Weights of a small contrastive image-text model: encoder arch convformer.
Rows from block 2 of the text encoder of a small contrastive image-text model, named by matrix and row number. Rows with one number belong to one neuron. Each number is 128 + 24 x the weight over its row's rms, rounded and kept within 0 to 255. All counts start at 0.
After each neuron's rows are labels from the 100 texts, of 14976, where the neuron reaches its highest value: "fires on" is the input token at the peak. Only what is clearly more common there than usual is listed. The data: photos with spoken descriptions (Open Images, Localized Narratives). In brackets: how many of the 100, against the usual share in percent.
# fc1: MLP up (text_encoder.blocks.2.mlp.fc1.weight, 384x192), inputs 0-95
# fc2: MLP down (text_encoder.blocks.2.mlp.fc2.weight, 192x384, transposed), outputs 0-95

fc1.268 [120 163 120 120 123 179 107  95  81 139 103 136 126 161 124 104 104 127 104 114 162 168 127 159 129 134 159 147 139 121  96 169 104 108 118 113 165 112 112 191 114 123  84 103 119 116 109 170 147 124 124 123 107 122 119 123  63 144 108 129 128 136 132 139 142 117 140  86 146 131 130 127 149 120 109 163 109 115 141 133 129 139 124 160 163 134  89 139 137 126 134 149 121  96 135 130]
fc2.268 [156 124 154 163 148 117 119 101 114 135 117 194 167 101 115 168 151 106 146 134 123  92 143 148 101 157  95 111 119  90 142 116 146 150 126 173 115  97 131  98  82 141 163 138 143 171 110 141 127 108  99 133 140 154 169 132 101 161 114 151 154 152 164 130 154  98 121 157 135 122 120 125  64 132 154 128 153 143 150 100 123  76 116 144  97 149 137 138 108 145 133  83 117 103 153  94]
fires on: "." (12 vs 5.3); "are" (9 vs 2.1)

fc1.383 [146 116 104 127 130 129  80 116 150 115 133 118 121 119  79  99 137 154 177 145 141 116 128 123 139  89 116 119 129 161 102 155 108 138 108  76  89 128 154 109 117 124 161 184  87 103 164 126 105  68 136 142 125 149 156 122 132 125 108 137 112 132 118 145 156 140 116 141 132 147 128 147  88 141 147 112 134 109 107 113 133  98 115 111 160  97 127 120 152 103 128 126 116 108 135 166]
fc2.383 [132 137 160 141  81 110 159 136  77 106 140 123 115 190 151 154 116 119 126 129 104 114 133 122  85 127 167  65 139 155 126 152 148 134  54 122  91 140 120  92 124 163 125 128 107 116 148 136  82 123 160 100 119 105 166 119 105 171  96 122 106 143 116 163 124  88 113 147 131 122  94 127 132 164 126 128  86 158 114 164 110 114 138 102 108 107 125 134 145 160 120 121 135 153 132 148]
fires on: "are" (11 vs 2.1)

fc1.60 [140 149 141 128 149 134 172 118 139 110 136 163 126 115 133 178 135 163 151 116 115 135 138  97 141 162  93 159 108 134 105 157 150  96  98 141 140 158  99 162 101 104 120 160 111 156  98  98 117 113 163 122  92  85 140 142 116  98 104 163 144 120 131 126 149 113 108 151 120 104 138  98 122 138 146 136  94 128  71 105  96 112 171 161 104 158 139 120  82 142 186 146 144 107 103 137]
fc2.60 [131 120 123 127 168 180 128 138 159 130 113 168 137 123 112 120 109  94 135 131 120 159 111 127  93 111 176  84 100 150 139 124 115 124 111 134 146  70  99 133 119 179 125 115 138 134 134 137 113 159 111 166 138 136 132  88 178 111 149 100 139 152 132 115  89 150 145  86 169 122 111 164 104 109 119 154 145 119 105 164 137 114 111 112  92 146 148 161 126 116 113 119 119 134 131 125]
fires on: "." (23 vs 5.3); "<end>" (9 vs 1.7)

fc1.71 [130 113  82 128 121 170 118 146 125 122 127 115 116 156 135 125 125 104 102 141  73 121 132 147 149 123 118 120  81 123 147 125 147 112 143  99 170 161 100 152 155 148 161  92  68 137 108 162 125 139 127 109 116 166 143 121 153  88 111 105 140 114 112 101 119 142 117 176 134 122 121  99 153  80 105 131 139 124  97 110 141 135  89 121 130  90 137 112 184 123 162 100 161 167 135 156]
fc2.71 [104  92 160 123 139 116 148 125  86 148 137 133 102 145 113 148 136 128 151 175 119 150 111 103 118 154 102 127 136 110 165 169 131 148 111 147 117 115 115 131 143  93 139 145 101 128 163 102 126  97 120 113 182 133 140 121 129 114 169 114  86 133  89 136 148 109 146  85  86 139 162  94 117 154 131 165 131 107 146 128  90 112 158 130 110 144 105 107 129 132 177 186 118 148  83 158]
fires on: "are" (11 vs 2.1); "on" (8 vs 2.4); "<end>" (7 vs 1.7)

fc1.245 [104 148  83 165 102 113 151 118 131 152 136 147 172 152 126 127 104 108 118 159 122 100 130 172 127 114 111 102 149 169 179  83 129 104 154  99 151 119 154 135 131  72 144 161 137 106 143 115 145 109 119 118 120  92 117 150 121 125 106 135  59 108 132 119 116 117  86 151 123 105 155 139 115 132 132 142 115 125 113 109 172 133  90 174 121 130 119 138 118 132 103 145 109  97 135 147]
fc2.245 [ 87 128 127 116 151 129 160 140 122 122 126 105 107 115 122 160 115 155  91 132 124 157 130 121 171 153 107 166 113 125 110 166 101 120 134 141 112 115 105 119 167  96 142 140 122 151 145 111 132 184 162 102 162 150 161 103 181  90 133  94 156 146 149 104 136 107  95  96 122 144 144 114 133 132 142 124 124 149 146 119  78 116 111 156 130 150 121 116 137 139 132 114 109 165 162 120]
fires on: "can" (14 vs 3.3); "and" (10 vs 3.9); "," (8 vs 3.9); "front" (7 vs 0.4)

fc1.31 [159 149 151 121 129 124 112 110 112 117 113 144 112 144  77 183 143  95 147 143 109 151 130 120 146 153 141 135  90  91 113  69 116 126 148 107 114 133 121 175  91 142  99 138 150 114 144 113  99  77  93 150 138  94 103 116  98 152  98 144 114 163 103 140 147  81 123 150 125 119 115 151 123 131 145 114 147  67 126 119 148 124 151 138 108 151 125 129 139 125 113 142 124 140 131 138]
fc2.31 [113 135 162 125 136 144 133 172 129 114 121 185 162 133 140 128 145 130  85 132 159 127 159 108 165  98 132 119 126  98 147 166  90 112 140 143 112 144 126 113 123 188  94 145 149 154 104 116 106 105 116 121 142 151 160 115 136 117 138 120 110 126 119 122 120 149 117 164 163 130 131 111 104  99 145 170 173 164 102 146 110  84 160 170 148 137  82  84 179  88 113 139  96  84 116 111]
fires on: "can" (14 vs 3.3); "in" (12 vs 4.9); "image" (7 vs 2.4); "this" (7 vs 2.5)

fc1.290 [112 139  87 160 119 114 172 102 152 140 153  98  81 137 120 124 101 150 102 160  88 151 111 137 105 137 105 103 162 141  94 121 113 161 143  87 130  87 109 115 152 117  65 120 122 149 102 146 107 119 120 124  77 128 167 114 120 159  81  60 137 109 122 145 163 144 132 138 174 164 160 163 108 142 115 138 170 139 121 163  90 114 126 114 146 111 113 132 115 157 112 131 111 135 136 136]
fc2.290 [140  95 143 125 113 159 114 100 171 142  95 148 152 117  99 112 170  90 126 117  97  88 150 139 118 160 109  69 173 117 152 129  58  77 116 119 122 144 143 112 136 163 109 140 162 107 136 126 144 133 136 130 103 158 111 144 121 127 135 162  94 112 147 130 150 106 123 100 176 132 143 145 156 151 151 109 116 168 150 118 140 115 176 125 115 114 112 173 121 143 149 106 147 111  97 102]
fires on: "." (11 vs 5.3); "<end>" (9 vs 1.7)