Weights of a small contrastive image-text model.
Model: 5.38M parameters, 64-pixel images, encoder arch convformer, encoder norm layernorm, encoder activation swiglu, encoder depths [3, 6, 3], encoder widths [48, 96, 192], text encoder width 192, text encoder layers 7, text encoder norm layernorm, text encoder activation gelu.
Training: soap at rate 0.0016, 5000 steps, batches of 128.
Data: trained on photos with spoken descriptions (Open Images, Localized Narratives), 50862 training examples, 12.6 epochs.
Rows from block 7 of the image encoder of a small contrastive image-text model, named by matrix and row number. Rows with one number belong to one neuron. Each number is 50 + 10 x the weight over its row's rms, rounded and kept within 0 to 99. All counts start at 0.
After each neuron's rows are labels from the 100 images, of 14976, where the neuron reaches its largest size: "top examples" is what is common among them; "peak at" is the part of the image that holds the peak. Only what is clearly more common there than usual is listed. The data: photos with spoken descriptions (Open Images, Localized Narratives). In brackets: how many of the 100, against the usual share in percent.
# gate: MLP gate (encoder.blocks.7.mlp.gate.weight, 256x96), inputs 0-95
# fc1: MLP up (encoder.blocks.7.mlp.fc1.weight, 256x96), inputs 0-95
# fc2: MLP down (encoder.blocks.7.mlp.fc2.weight, 96x256, transposed), outputs 0-95

gate.118:58 43 43 38 84 33 47 53 58 65 39 61 49 50 52 49 49 65 53 67 52 58 60 43 44 53 60 41 42 59 61 52 61 46 39 58 62 64 45 39 63 47 49 61 44 45 41 55 48 43 28 48 39 53 56 44 51 51 44 29 56 53 68 41 64 50 65 57 53 48 37 44 44 57 63 36 48 56 51 49 53 41 29 39 45 51 55 60 26 42 43 48 39 36 52 39
fc1.118:54 44 60 48 45 53 57 45 61 47 55 49 37 52 47 55 42 36 56 48 47 34 42 52 30 54 43 52 66 41 46 42 46 42 50 38 46 53 58 50 43 60 59 53 60 43 57 69 60 45 65 57 43 48 60 59 31 64 56 67 40 59 51 45 33 56 19 56 43 58 49 47 75 64 38 61 47 51 55 52 57 36 45 43 61 24 50 38 64 51 45 44 55 57 32 37
fc2.118:41 66 53 46 61 49 43 47 47 58 24 36 51 37 74 46 36 63 56 55 47 57 53 51 56 34 45 45 50 48 42 59 46 61 45 42 68 62 42 49 62 49 50 34 66 55 31 38 44 33 47 44 48 48 45 59 46 57 38 49 33 55 44 51 45 62 51 62 50 65 62 62 65 56 62 36 61 56 29 48 45 47 43 42 59 69 54 49 64 58 58 55 49 67 50 58
top examples: text has "table" (31 vs 13); text has "wearing" (30 vs 12.4)
peak at: bottom right (32 vs 14.1)

gate.75:59 70 53 61 46 39 45 35 49 46 69 59 39 51 53 57 54 53 49 58 50 55 54 61 58 46 39 46 57 32 51 59 48 76 57 45 62 40 52 46 53 55 45 54 41 39 50 53 56 64 28 49 53 46 41 61 35 52 45 60 55 34 62 56 48 34 48 39 46 28 46 54 51 38 40 49 56 54 56 60 51 64 73 55 60 73 44 37 57 40 37 51 54 76 48 61
fc1.75:46 38 54 53 73 47 50 52 67 50 53 55 45 43 43 57 48 53 53 67 46 68 53 53 45 46 46 46 54 45 62 35 61 58 43 32 52 61 41 66 44 57 54 51 55 46 56 90 49 53 49 61 36 50 47 46 50 67 31 56 52 47 38 44 61 47 68 47 48 73 53 52 47 57 30 43 40 42 52 50 41 54 47 39 48 52 69 50 43 57 34 67 41 56 43 61
fc2.75:38 49 55 29 44 49 49 61 53 55 57 39 48 35 43 48 61 46 47 55 62 60 43 72 52 49 40 51 48 51 53 62 50 56 45 48 71 47 62 52 47 36 43 69 58 59 44 65 32 68 41 57 52 57 39 49 39 52 53 64 59 26 57 57 61 35 45 42 45 55 39 43 33 31 43 60 65 35 59 64 50 47 45 39 42 42 51 45 60 56 64 59 75 53 49 52
top examples: text has "standing" (55 vs 23); text has "wall" (40 vs 19.9); text has "holding" (35 vs 16.2); text has "man" (30 vs 12.2)
peak at: middle right (27 vs 9.4); middle left (26 vs 9.4)

gate.34:48 44 47 49 50 44 55 43 53 47 54 59 56 43 54 53 52 48 73 56 59 58 54 64 65 51 43 42 42 48 56 43 26 61 47 48 38 62 49 46 53 48 39 29 34 58 45 39 41 22 41 57 52 51 55 63 48 50 54 51 41 41 38 54 45 59 62 58 56 45 41 43 59 49 75 47 51 51 56 58 54 66 57 67 27 43 44 48 58 48 39 56 44 56 12 51
fc1.34:52 45 31 53 41 39 47 58 56 60 40 47 38 51 72 58 37 56 71 50 58 58 43 65 58 48 46 70 34 58 46 59 47 58 45 53 60 47 54 56 34 53 61 45 51 54 49 40 36 64 42 65 60 52 49 48 36 43 59 37 31 50 49 50 68 37 38 52 66 37 59 47 52 63 77 41 44 35 49 54 47 51 49 48 46 51 44 47 46 55 30 48 48 68 32 58
fc2.34:48 43 57 42 55 49 50 44 57 39 37 63 57 56 50 36 49 44 33 45 34 37 56 35 57 52 53 42 56 37 76 71 44 47 58 74 52 56 58 62 60 32 41 38 55 35 45 58 62 43 47 54 46 46 71 47 43 50 44 53 54 42 36 43 53 60 56 35 52 39 59 59 44 36 42 43 56 37 37 63 56 42 44 31 46 38 55 67 42 63 49 62 61 46 55 52
top examples: text has "wall" (44 vs 19.9); text has "man" (30 vs 12.2)
peak at: top centre (31 vs 9.4)

gate.104:53 31 50 38 53 47 54 41 61 53 63 43 35 49 31 54 42 52 53 38 82 41 61 44 43 77 49 47 49 28 67 64 53 48 48 43 50 29 47 48 59 28 63 48 50 50 40 51 48 58 54 40 42 40 63 62 45 56 59 56 56 49 54 45 41 44 41 40 38 63 44 45 57 36 47 59 47 58 55 49 45 34 40 46 53 68 45 50 57 66 41 55 48 38 47 40
fc1.104:57 51 50 48 46 70 58 38 55 56 40 54 56 51 59 61 66 38 53 55 58 28 58 30 29 30 65 55 60 41 44 46 68 63 56 45 54 44 64 54 51 45 61 58 51 33 44 57 52 49 55 64 36 50 50 36 36 42 56 49 42 48 37 53 37 41 42 50 42 45 46 51 39 43 39 76 36 61 58 42 48 55 46 54 63 36 53 46 65 73 47 57 47 50 61 55
fc2.104:41 41 65 50 57 46 55 65 61 54 59 48 43 61 71 46 53 44 49 40 54 58 56 69 49 40 60 47 57 42 52 50 46 34 51 56 52 51 80 59 51 48 34 63 43 29 43 49 45 37 45 61 54 47 53 48 46 52 48 33 47 34 67 29 53 63 53 38 48 38 32 40 54 19 43 59 60 45 57 51 51 39 55 65 44 51 67 52 47 57 54 44 58 44 43 49
top examples: text has "wall" (45 vs 19.9); text has "wearing" (30 vs 12.4)
peak at: top right (38 vs 14.1)

gate.7:51 45 47 48 53 37 71 51 54 50 46 43 33 62 54 43 66 53 54 44 43 34 57 53 61 59 50 38 63 54 70 54 39 56 52 57 47 46 46 50 31 49 56 49 56 55 55 57 40 48 49 62 60 21 66 17 40 42 55 46 40 67 57 45 69 60 50 47 60 28 48 56 55 54 55 41 45 36 47 51 50 48 44 66 51 55 56 69 57 62 39 50 59 55 57 41
fc1.7:40 34 56 46 50 54 54 52 37 47 51 64 48 53 43 57 65 52 59 58 51 60 43 51 55 46 49 49 58 34 59 40 40 60 59 36 52 46 32 64 43 49 58 63 39 51 70 54 70 60 45 59 33 49 53 31 42 52 79 48 44 48 62 31 46 57 44 33 50 59 62 37 49 59 39 40 53 31 40 41 63 39 44 50 69 54 49 42 32 59 52 57 45 59 53 54
fc2.7:58 60 49 52 60 44 59 52 42 63 48 40 64 51 61 59 46 38 53 52 41 52 42 53 38 42 51 56 57 54 40 27 59 52 23 45 42 48 34 53 58 65 57 66 62 34 60 39 62 48 44 42 53 64 46 65 54 61 51 49 62 41 39 65 36 54 46 56 54 52 50 58 56 62 63 64 36 45 58 41 46 47 61 54 72 46 27 47 46 60 46 39 34 59 36 62
top examples: text has "wall" (45 vs 19.9); text has "holding" (36 vs 16.2)
peak at: top right (33 vs 14.1); top centre (28 vs 9.4)

gate.56:45 48 34 48 38 45 64 53 59 55 49 41 39 39 38 64 59 63 48 59 49 48 43 45 51 74 43 55 53 69 54 40 61 47 53 57 49 58 57 56 44 58 55 44 47 45 39 58 56 69 44 35 43 48 56 47 41 73 40 34 44 46 49 57 42 50 57 57 58 48 54 43 54 15 47 39 38 48 66 64 49 56 36 28 52 27 50 42 53 60 60 48 43 47 57 34
fc1.56:51 62 56 58 46 55 47 45 43 60 47 42 47 55 36 61 52 49 54 60 73 56 51 44 57 39 52 46 37 67 47 41 40 32 39 56 43 43 60 58 26 52 41 53 60 39 74 52 60 57 39 51 38 62 52 38 58 43 53 56 48 60 50 59 61 47 54 49 67 32 44 57 45 46 55 32 34 53 69 50 41 38 52 55 38 42 50 53 38 56 27 57 53 34 59 26
fc2.56:40 33 45 50 49 53 33 54 52 50 69 49 49 63 46 54 54 62 65 49 59 49 75 46 65 44 35 65 26 47 52 47 60 59 51 54 61 50 53 41 44 44 46 58 47 65 36 60 38 57 41 57 55 67 61 52 69 39 60 44 60 39 37 46 51 68 52 38 73 40 36 56 41 54 53 58 63 49 31 44 45 61 45 68 52 37 43 55 54 56 51 52 57 49 44 57
top examples: text has "grass" (31 vs 9.9)
peak at: middle left (28 vs 9.4)

gate.3:54 60 50 51 42 50 54 59 48 43 36 50 50 41 42 40 51 59 51 37 63 67 47 48 54 71 65 34 57 45 39 58 64 59 63 46 45 47 49 40 49 46 52 51 52 67 41 43 38 50 31 45 66 51 29 32 21 61 53 50 47 47 39 44 48 62 33 64 50 53 43 67 72 35 54 59 47 46 55 51 63 42 40 52 46 44 41 54 40 38 50 39 33 46 56 39
fc1.3:67 42 49 64 50 56 51 43 63 39 52 28 42 42 62 64 74 53 55 25 56 42 43 53 49 59 53 54 48 64 34 54 53 54 39 50 42 46 35 60 44 46 45 36 53 44 35 43 55 67 63 38 30 66 47 52 43 46 37 52 45 38 50 63 54 44 46 64 41 73 53 70 48 49 43 41 49 55 47 62 44 40 53 42 44 38 51 36 49 41 35 45 42 55 54 55
fc2.3:56 46 50 43 52 64 51 30 60 44 49 31 61 57 35 57 36 42 69 63 38 40 41 36 46 27 59 51 50 49 63 50 38 45 49 52 49 45 55 49 28 50 51 57 48 41 55 40 34 41 36 45 47 65 55 46 44 58 47 29 45 74 54 55 53 41 36 50 51 47 32 40 49 44 40 43 45 59 47 59 27 37 53 61 47 53 53 55 56 70 48 49 59 43 34 58
top examples: text has "grass" (37 vs 9.9)
peak at: bottom right (34 vs 14.1)