{
  "model": "contrastive image-text model",
  "dataset": "photos with spoken descriptions (Open Images, Localized Narratives)",
  "train_examples": 50862,
  "image_size": 64,
  "crop_scale_min": 0.5,
  "horizontal_flip": false,
  "translate": 0.06,
  "color_jitter": 0.2,
  "tokenizer": "word",
  "vocab_size": 4585,
  "loss": "sigmoid",
  "embed_dim": 256,
  "encoder_arch": "convformer",
  "encoder_norm": "layernorm",
  "encoder_norm_position": "pre",
  "encoder_activation": "swiglu",
  "encoder_mlp_ratio": 2.67,
  "encoder_parallel_block": false,
  "encoder_inner_norm": false,
  "encoder_patch_size": [4, 4],
  "encoder_conv_stem": false,
  "encoder_depths": [3, 6, 3],
  "encoder_widths": [48, 96, 192],
  "encoder_kernel_size": 7,
  "text_encoder_causal": false,
  "text_encoder_width": 192,
  "text_encoder_layers": 7,
  "text_encoder_norm": "layernorm",
  "text_encoder_norm_position": "pre",
  "text_encoder_activation": "gelu",
  "text_encoder_mlp_ratio": 2,
  "text_encoder_head_dim": 64,
  "text_encoder_fused_qkv": true,
  "text_encoder_bias": "all",
  "text_encoder_qk_norm": false,
  "text_encoder_parallel_block": false,
  "text_encoder_inner_norm": false,
  "text_encoder_positions": "learned",
  "init": "torch_default",
  "residual_init": "none",
  "optimizer": "soap",
  "beta2": 0.95,
  "lr": 0.0016,
  "beta1": 0.95,
  "shampoo_beta": 0.95,
  "eps": 1e-08,
  "precondition_frequency": 50,
  "max_precond_dim": 1536,
  "one_sided": false,
  "adamw_lr_other_params": 0.0012,
  "grad_clip": 5.0,
  "adaptive_grad_clip": 0.05,
  "steps": 5000,
  "batch_size": 128,
  "epochs": 12.6,
  "lr_schedule": "wsd",
  "decay_fraction": 0.2,
  "final_lr_fraction": 0.01,
  "warmup_steps": 250,
  "weight_decay": 0.1,
  "adamw_weight_decay_other_params": 0.05
}
Rows from block 4 of the image encoder of a small contrastive image-text model, named by matrix and row number. Rows with one number belong to one neuron. Each number is 500 + 50 x the weight over its row's rms, rounded and kept within 0 to 999. All counts start at 0. Numbers have three digits each.
After each neuron's rows are labels from the 100 images, of 14976, where the neuron reaches its largest size: "strongest on" is what is common among them. Only what is clearly more common there than usual is listed. The data: photos with spoken descriptions (Open Images, Localized Narratives). In brackets: how many of the 100, against the usual share in percent.
# gate: MLP gate (encoder.blocks.4.mlp.gate.weight, 256x96), inputs 0-95
# fc1: MLP up (encoder.blocks.4.mlp.fc1.weight, 256x96), inputs 0-95
# fc2: MLP down (encoder.blocks.4.mlp.fc2.weight, 96x256, transposed), outputs 0-95

gate.80:448520486463533381424432481553610506491522440418521502486476466500499401526548550554540449507579514530565532470412403432515509494482514581502493502570562427420524441529392524547512456545538402506507521489525534478487430488534494480480447491560494439642500428477455507581461525526483539539
fc1.80:525631490472461431555493445591454446502478522371564554541582508545509580509438507573426493465452541434520493505472505528493491541479519579512579516568488575523419538548475553571438510485543526443473486613487547501545592467446494481506524562544429425444521425532482471431453485505531457550
fc2.80:408419549600505447441477544497575562532326478575525467606513468513474453551451417550492450525442513511465513494513469510444482535495422411447497441509498410514535529477541471438544482445440504526454516603494635450487569528439480486474474514466553530508466500477532472577488509445496509476
strongest on: text has "plants" (27 vs 9.9)

gate.3:444517529453444497607480457525560466525514544498559462480528434588504558499497493507450473493575458540627407495490469533484515504508524514452482535464478447442422532519417512424492492535515473455468589613423430583491516557506572468564478519538505565531539493520520421378577605546498432542
fc1.3:485533561467564515404497530500484594515479520461483478474571542463561605519489349489500458467485526525384527439481417486479408538554505450514492443442495480577575423513567488528505465603556545523472553414546542418533442489493506468471485455494404534453441569455512485506444487519585539525
fc2.3:501473542434541581420511474433534538483552541503378471556477500446505526534485436394477511474492468515511485578433523516496433525529494549545548499427479493596596493589540476479496534472536374464508443508494405484571579530526453425510490455433570487578525658515445515518472541519481489486
strongest on: text has "grass" (33 vs 9.9)

gate.254:453432502508489534486551513407428604406564463506457530407549510410434487441506482503527485510482408510533539573456450515521537546405444463517436388486489483519562551452474461512458516554608551562539516521427529484439403508455482525439503457531464503572465562545517587567524544527545456553
fc1.254:503419462475547529511573447473496541415561461477446460504540557519472503458492461478530402555525528370603475533375477355526491584421476495470457435492473471490535535498466444530474541520587634506529523501442470494534483475447550498479557451531565490514480460524550601565451500531527472505
fc2.254:447473358582539453425476543513460552412560591517493504498570488569475510513543569521429541570552529410528522524454468558512440435492479530502519525508513477464464430553478649524555527531483405531498538538463439497587553501431546525422423454501428528583510487511531482472526464479560533461
strongest on: text has "sky" (49 vs 24.5)

gate.144:475531450476465463504471448452433488467477517536427526534537485480465522594494502615453471526480544493500479482598539611556411503515384549450455510518461495414472499544534567512542494479510468446497459491468362533495528633474447541479471561550454599532507480530540399411405518527488465518
fc1.144:506428553498504519375504474554453548540476480536567489431562513502539493494437450484477498433530499464487507414546407515526401411599405485409412538489481572471472564491529534463544457481462528411516480602543563537478589491441511510500533481478422545585535532478436457448431448443472523467
fc2.144:457523477467489493555499456463496456514541530501512564518457456562460482481576486531483418505566435544499553495387567433401397549450519513481541385435509420473502594513541577470505532481492426467500518543451519473489477474393467561535414441416500539502410446556599527450554472544552551529
strongest on: text has "grass" (26 vs 9.9)

gate.117:499513535528591480537482492522558474600512573510459489487465526629450435453470618446453586458355462474549504512460367452576500594542463546514502515496464431519468592507441525456468530548464521472510415457511511445469489515479465487512471566464441501529526465512542448519465505472537426600
fc1.117:596490437482524463454396372458457478360428556488460444550492567488567499531538462569481512573483502496441516494511559387531470479592539505532459530486487532453439468500476503452497506443449489494485476557520469432463506460485566437587455574464576547508511460555472532431461506398569531559
fc2.117:467472532421528457488479526441520499543471441435499523495564491526504535484507513589506550515535641477460568470462469542435524472419483446550441516484582516388482427471482497526459415504567466465419518462389540517599400499548505609520496495557431406491482485529468517382479510451483544455
strongest on: text has "water" (26 vs 8)

gate.66:448576517512452447492522517484486516468507405461592533554469619553516535507512337477495511536505431504383547471488421483463555485464531587551395480428462499488486481594524524508434442497525444545516489493492541434480568470545530529515585362514522532463430452530499574545515483456484508500
fc1.66:451492609529486511518505489497434494460488502532432556563496610627477530511484505533504429491452480461501540507462564522473416511549487497504507440538488512568446528516542398505453563477445513596511601566604393569507525605548441493548497516525574430508487495527468458421626484493488477540
fc2.66:542576474510469568424493631567436466515522475495456507437517442486543465542521528592525525578536467534487478480537446477427546505491477625548418441595497456552556557561456597463556533508455516501583506551491527539442567472530449531536573460523454522454533506463440483493389583450500424497
strongest on: text has "holding" (41 vs 16.2); text has "man" (33 vs 12.2)

gate.187:512472488514475517495527536555421511519535578559424513448492614534526482507538481439485484443500557482548388417488442396515515457523521556515498443504505501544460601597566454474512600525512508577533509501496490432531525478467416546498579590511458520386561407449465538437439422543547477458
fc1.187:516533499520423524527475443566503481455447560529503536437600493497443400514502505439473555457551557502532470602513527430566502489515514489453475431497554433476552555464595461421395529501531442454573464481452472510492508472419521588597561484450440543397575536439458556477529423564552517490
fc2.187:511492469410476504486457521482489564481504479500456590559559467439548519563485579426533464509495438555504500448476448510445439492535550430486438501414511485477377470490417442530519403529523494529496466501587409496461549453578614485606513433561443455540404472522561568566442508510466469545
strongest on: text has "table" (31 vs 13)

gate.45:549528453538553526393517502516467509459573487469467522525557454516469537502473568634446478490446437532465568342536408499454495553522545489524483550500609498456553454489576507553474590464473534505472540521490587445528435514521513517533521620446400516471549497481555469436485513460590507459
fc1.45:480442515598496512485463516405525466474457498532530560450541426436513355549532480494578557511552537462549523486550584511474436549471404471612470474536556534454574543521395489566501472474544528432495499481469455539511553504497536529463544442469492522600504545502516532564601515414410534435
fc2.45:559507511590501535420555496500485459486558551476439486524480522546606433586485487484547587469523528420582525540506529503512484504594570519507488538443521614518524447508409411471485534560589488449519501474491566502479534434562427526605551544430501492577503552501525531517412431539442448590
strongest on: text has "grass" (27 vs 9.9)

gate.224:484465485447536445592490565483419441495487488540532402419501477462507517420459469570561570534451464533556433516510510485438529485542362485444558565558592532539435547481484566584509416556483495523516497477428549537501538550481536408453563478510479522438483500497529636498432496461495522584
fc1.224:444538469580349561441518481566541482415511446523512543538500518428511495566422506518442429458496567561553438506530521576496589559533539466470460554478565452545442550466395516529476453516448511585545480486506425495566430499473501530522447553458532519544520562614485487507460450577486486413
fc2.224:612560512561588521494466519548548548491465509461455439530528488534443545504439571471501343512528445429486503567519547436492491555496557530556569519523503451455495543463531458481402574519516408552563542458410546460481512496439580559475550483479422476419481511454504409478483449570539536425
strongest on: text has "woman" (27 vs 8.9)

gate.223:504404590504472504608488486502555550447496508510454445473561501481452554470405414532499509403555559425483566446431478453507488527423548534537562531443521467533473568499535475462562570487526395520436464489473513476456480435493481489559508548505469511538518430624539408568553559563472431425
fc1.223:547550502520584476434423570462446507453473398435577541559468497539472542549505540525430559535515583517478484535557484551614559496559403464440557514541396489468486468502541527501529520469506430464421442486517472489398463537539494551564527555429502475555520465503540460405570474528563548401
fc2.223:498484520490466535457567532445446547568478542560512429485527542528613495590427533541569473478468592552495489490482464522556486540527570509498497415544481530521466531459468442569480503481572544528680459466595534554572487472610501569531457528546447492428581503471556483565419497511519470468
strongest on: text has "sky" (50 vs 24.5)

gate.219:483512511532501485438592512606550521473523490422505472552483584522516454375474480519556526464443465450518428496465492455569496476530485512550553422523445536471527629498476418509561448464596565478540531456442506570464488433540521569490528430558513477545603591511517500508491424538525545374
fc1.219:445527527534513498497430470432465520576461517569434469537537480477487496637466544455551452473517588492567509552547582596378492479572608478511549546520507397504454435487521498529500452559480521538489497542501534553581500520505638496472462556507472560546492399522399466463515467486513532558
fc2.219:427593509536493500520542524606621507444526453494472490516549574484623449487563521584570508446456467482528483507519502509578501485475476492665459476477513553421532557484452544547492502559410552528555474491537577518423497500522436499566528536487498446466539621556559512528474471443526457457
strongest on: text has "people" (44 vs 21.7)

gate.168:490485447432555409541512411554481532561511562510432587446427494501423452489506584526506556424461462558447482465558584505472553446473483487525541490558577499461454513493509571407531511548509437454484400502523586477508408553416422534503516509504531628501499566496456443521475465468452585468
fc1.168:603446577559548412475492537522564484494477398535384542525476508498565430502515475506457519407426554476592503510463508497456492475503541479485561513586597486510428482520514550459524473455430557507429457449433476495531517522500570540439487383622581540559438514502502548535540432486481469464
fc2.168:526580494513514581482470521525574438527530555480423443518490545484394521538531441489542544480524435565481530512536476523520444450478479541629508575557467505470527435539431468524424424430541533449574451520533540540440427523520496494486644525545446446470362489495476496388547498475507443509
strongest on: text has "grass" (34 vs 9.9)

gate.17:576437443524482474485507521540435496492501454450520518467621535453497490463464489510573564419563534516528482550430552478481466520576522490474559445562483436509463564556600484503492566528522404542495477429478428493447518466457556488638476529438392424469548423577550459478418550458502429523
fc1.17:515401628586517464510383532524476512511482452455449536384594579468504483530597485456491547464469527433535472565509460499529520483542505569467458491538519454460451538532498562492494451571546476451472493466422416454589469494405533514519558518426417464498552549482553553493474463537506388485
fc2.17:594537553519425557539532535503437522482517473470402516535520452526490539521402510457471520517598488558460583452595543460541515493421601600512462475437484484552611484500438447411523419469544496441507481534530454478494509494543482602534571585593548524494529434539505534478500547456508464421
strongest on: text has "holding" (37 vs 16.2)

gate.176:509536415509601544442383498492497507537444452435497400494514479484474572553488472487449481562428504494561541527527405466439634501499528473447569459534454564446466485481425603494406530518511464575442430569552535521498485414525548506458550523438454580521506456434498488522511473489564544439
fc1.176:475407493400455407573472467568461422515567498556538560577536515469519496493538495506522593433483483460416536516469412499492451492414508491521464517442554484472546523516494407558529503425517507325497547575555529451513497489434495507493470526516542406474528427553535531546443414465494549556
fc2.176:504558440478438517481481574555547496479456411487535438529529513464533481544485484414521514529493568500426589553537434581401557502547563456472503501605511472465479404590503526476407495558486420527539533494429483493539524601437538502414390540429583513432445511532443489484446501507472524444
strongest on: text has "woman" (26 vs 8.9)

gate.127:523496499593520416528477407570539490529512469522441463386398536519475612403514472558454490462512573438504485474441491471526490434493469494513532487433402443475594479450512534542509460559577469430576491534593517620488489505530537555462508529483426467516488602521434524513553528535458522564
fc1.127:500452459496462454454397494538538474551542609509461576577513513498485392510496542552505550453463496509466446491417527524546531504521470430519392433552396541541591522549539534467459479401551598500502537539539623459522527546523498559506407451582506535471500533475553457426503532515578465515
fc2.127:537617504447537514461456575445518512534525494513545480399456450524467464557565541519458458491532497484455587513511513501541618492428549505388513475468563464458457487466527582530550495512544473443447530500374541427500544503470486418516555447540617503557447521394505527547522385537522518456
strongest on: text has "black" (25 vs 9.4)

gate.151:540484508504558556483481508497523457454526519507517381556573470597518566451438552475501566524446480530479522501471603460495576423529515462503486415555473543604557512475411563504524482585479480513516476450513386466484365551493575466473540461522491578589589464421540525536525477564501503555
fc1.151:537566537529393541526533424458457507469585483515551486544571511548444466534431500434538302584595514524555459490410447531479561435443527524527542535532524542482550585536549491579514543494497577521533499488461578450473514439485506511444443496497513509418520537464435435468500514470446523451
fc2.151:573428512522587536512573524534573464387508508568515430493375468476453528487429519504593476442488479532462522520360433574483508485550455524486500455493471493434481460623513530567459491497547432382450588412474556509459457526458474461492463459471477486543530503451494496478466510533554533580
strongest on: text has "wall" (40 vs 19.9)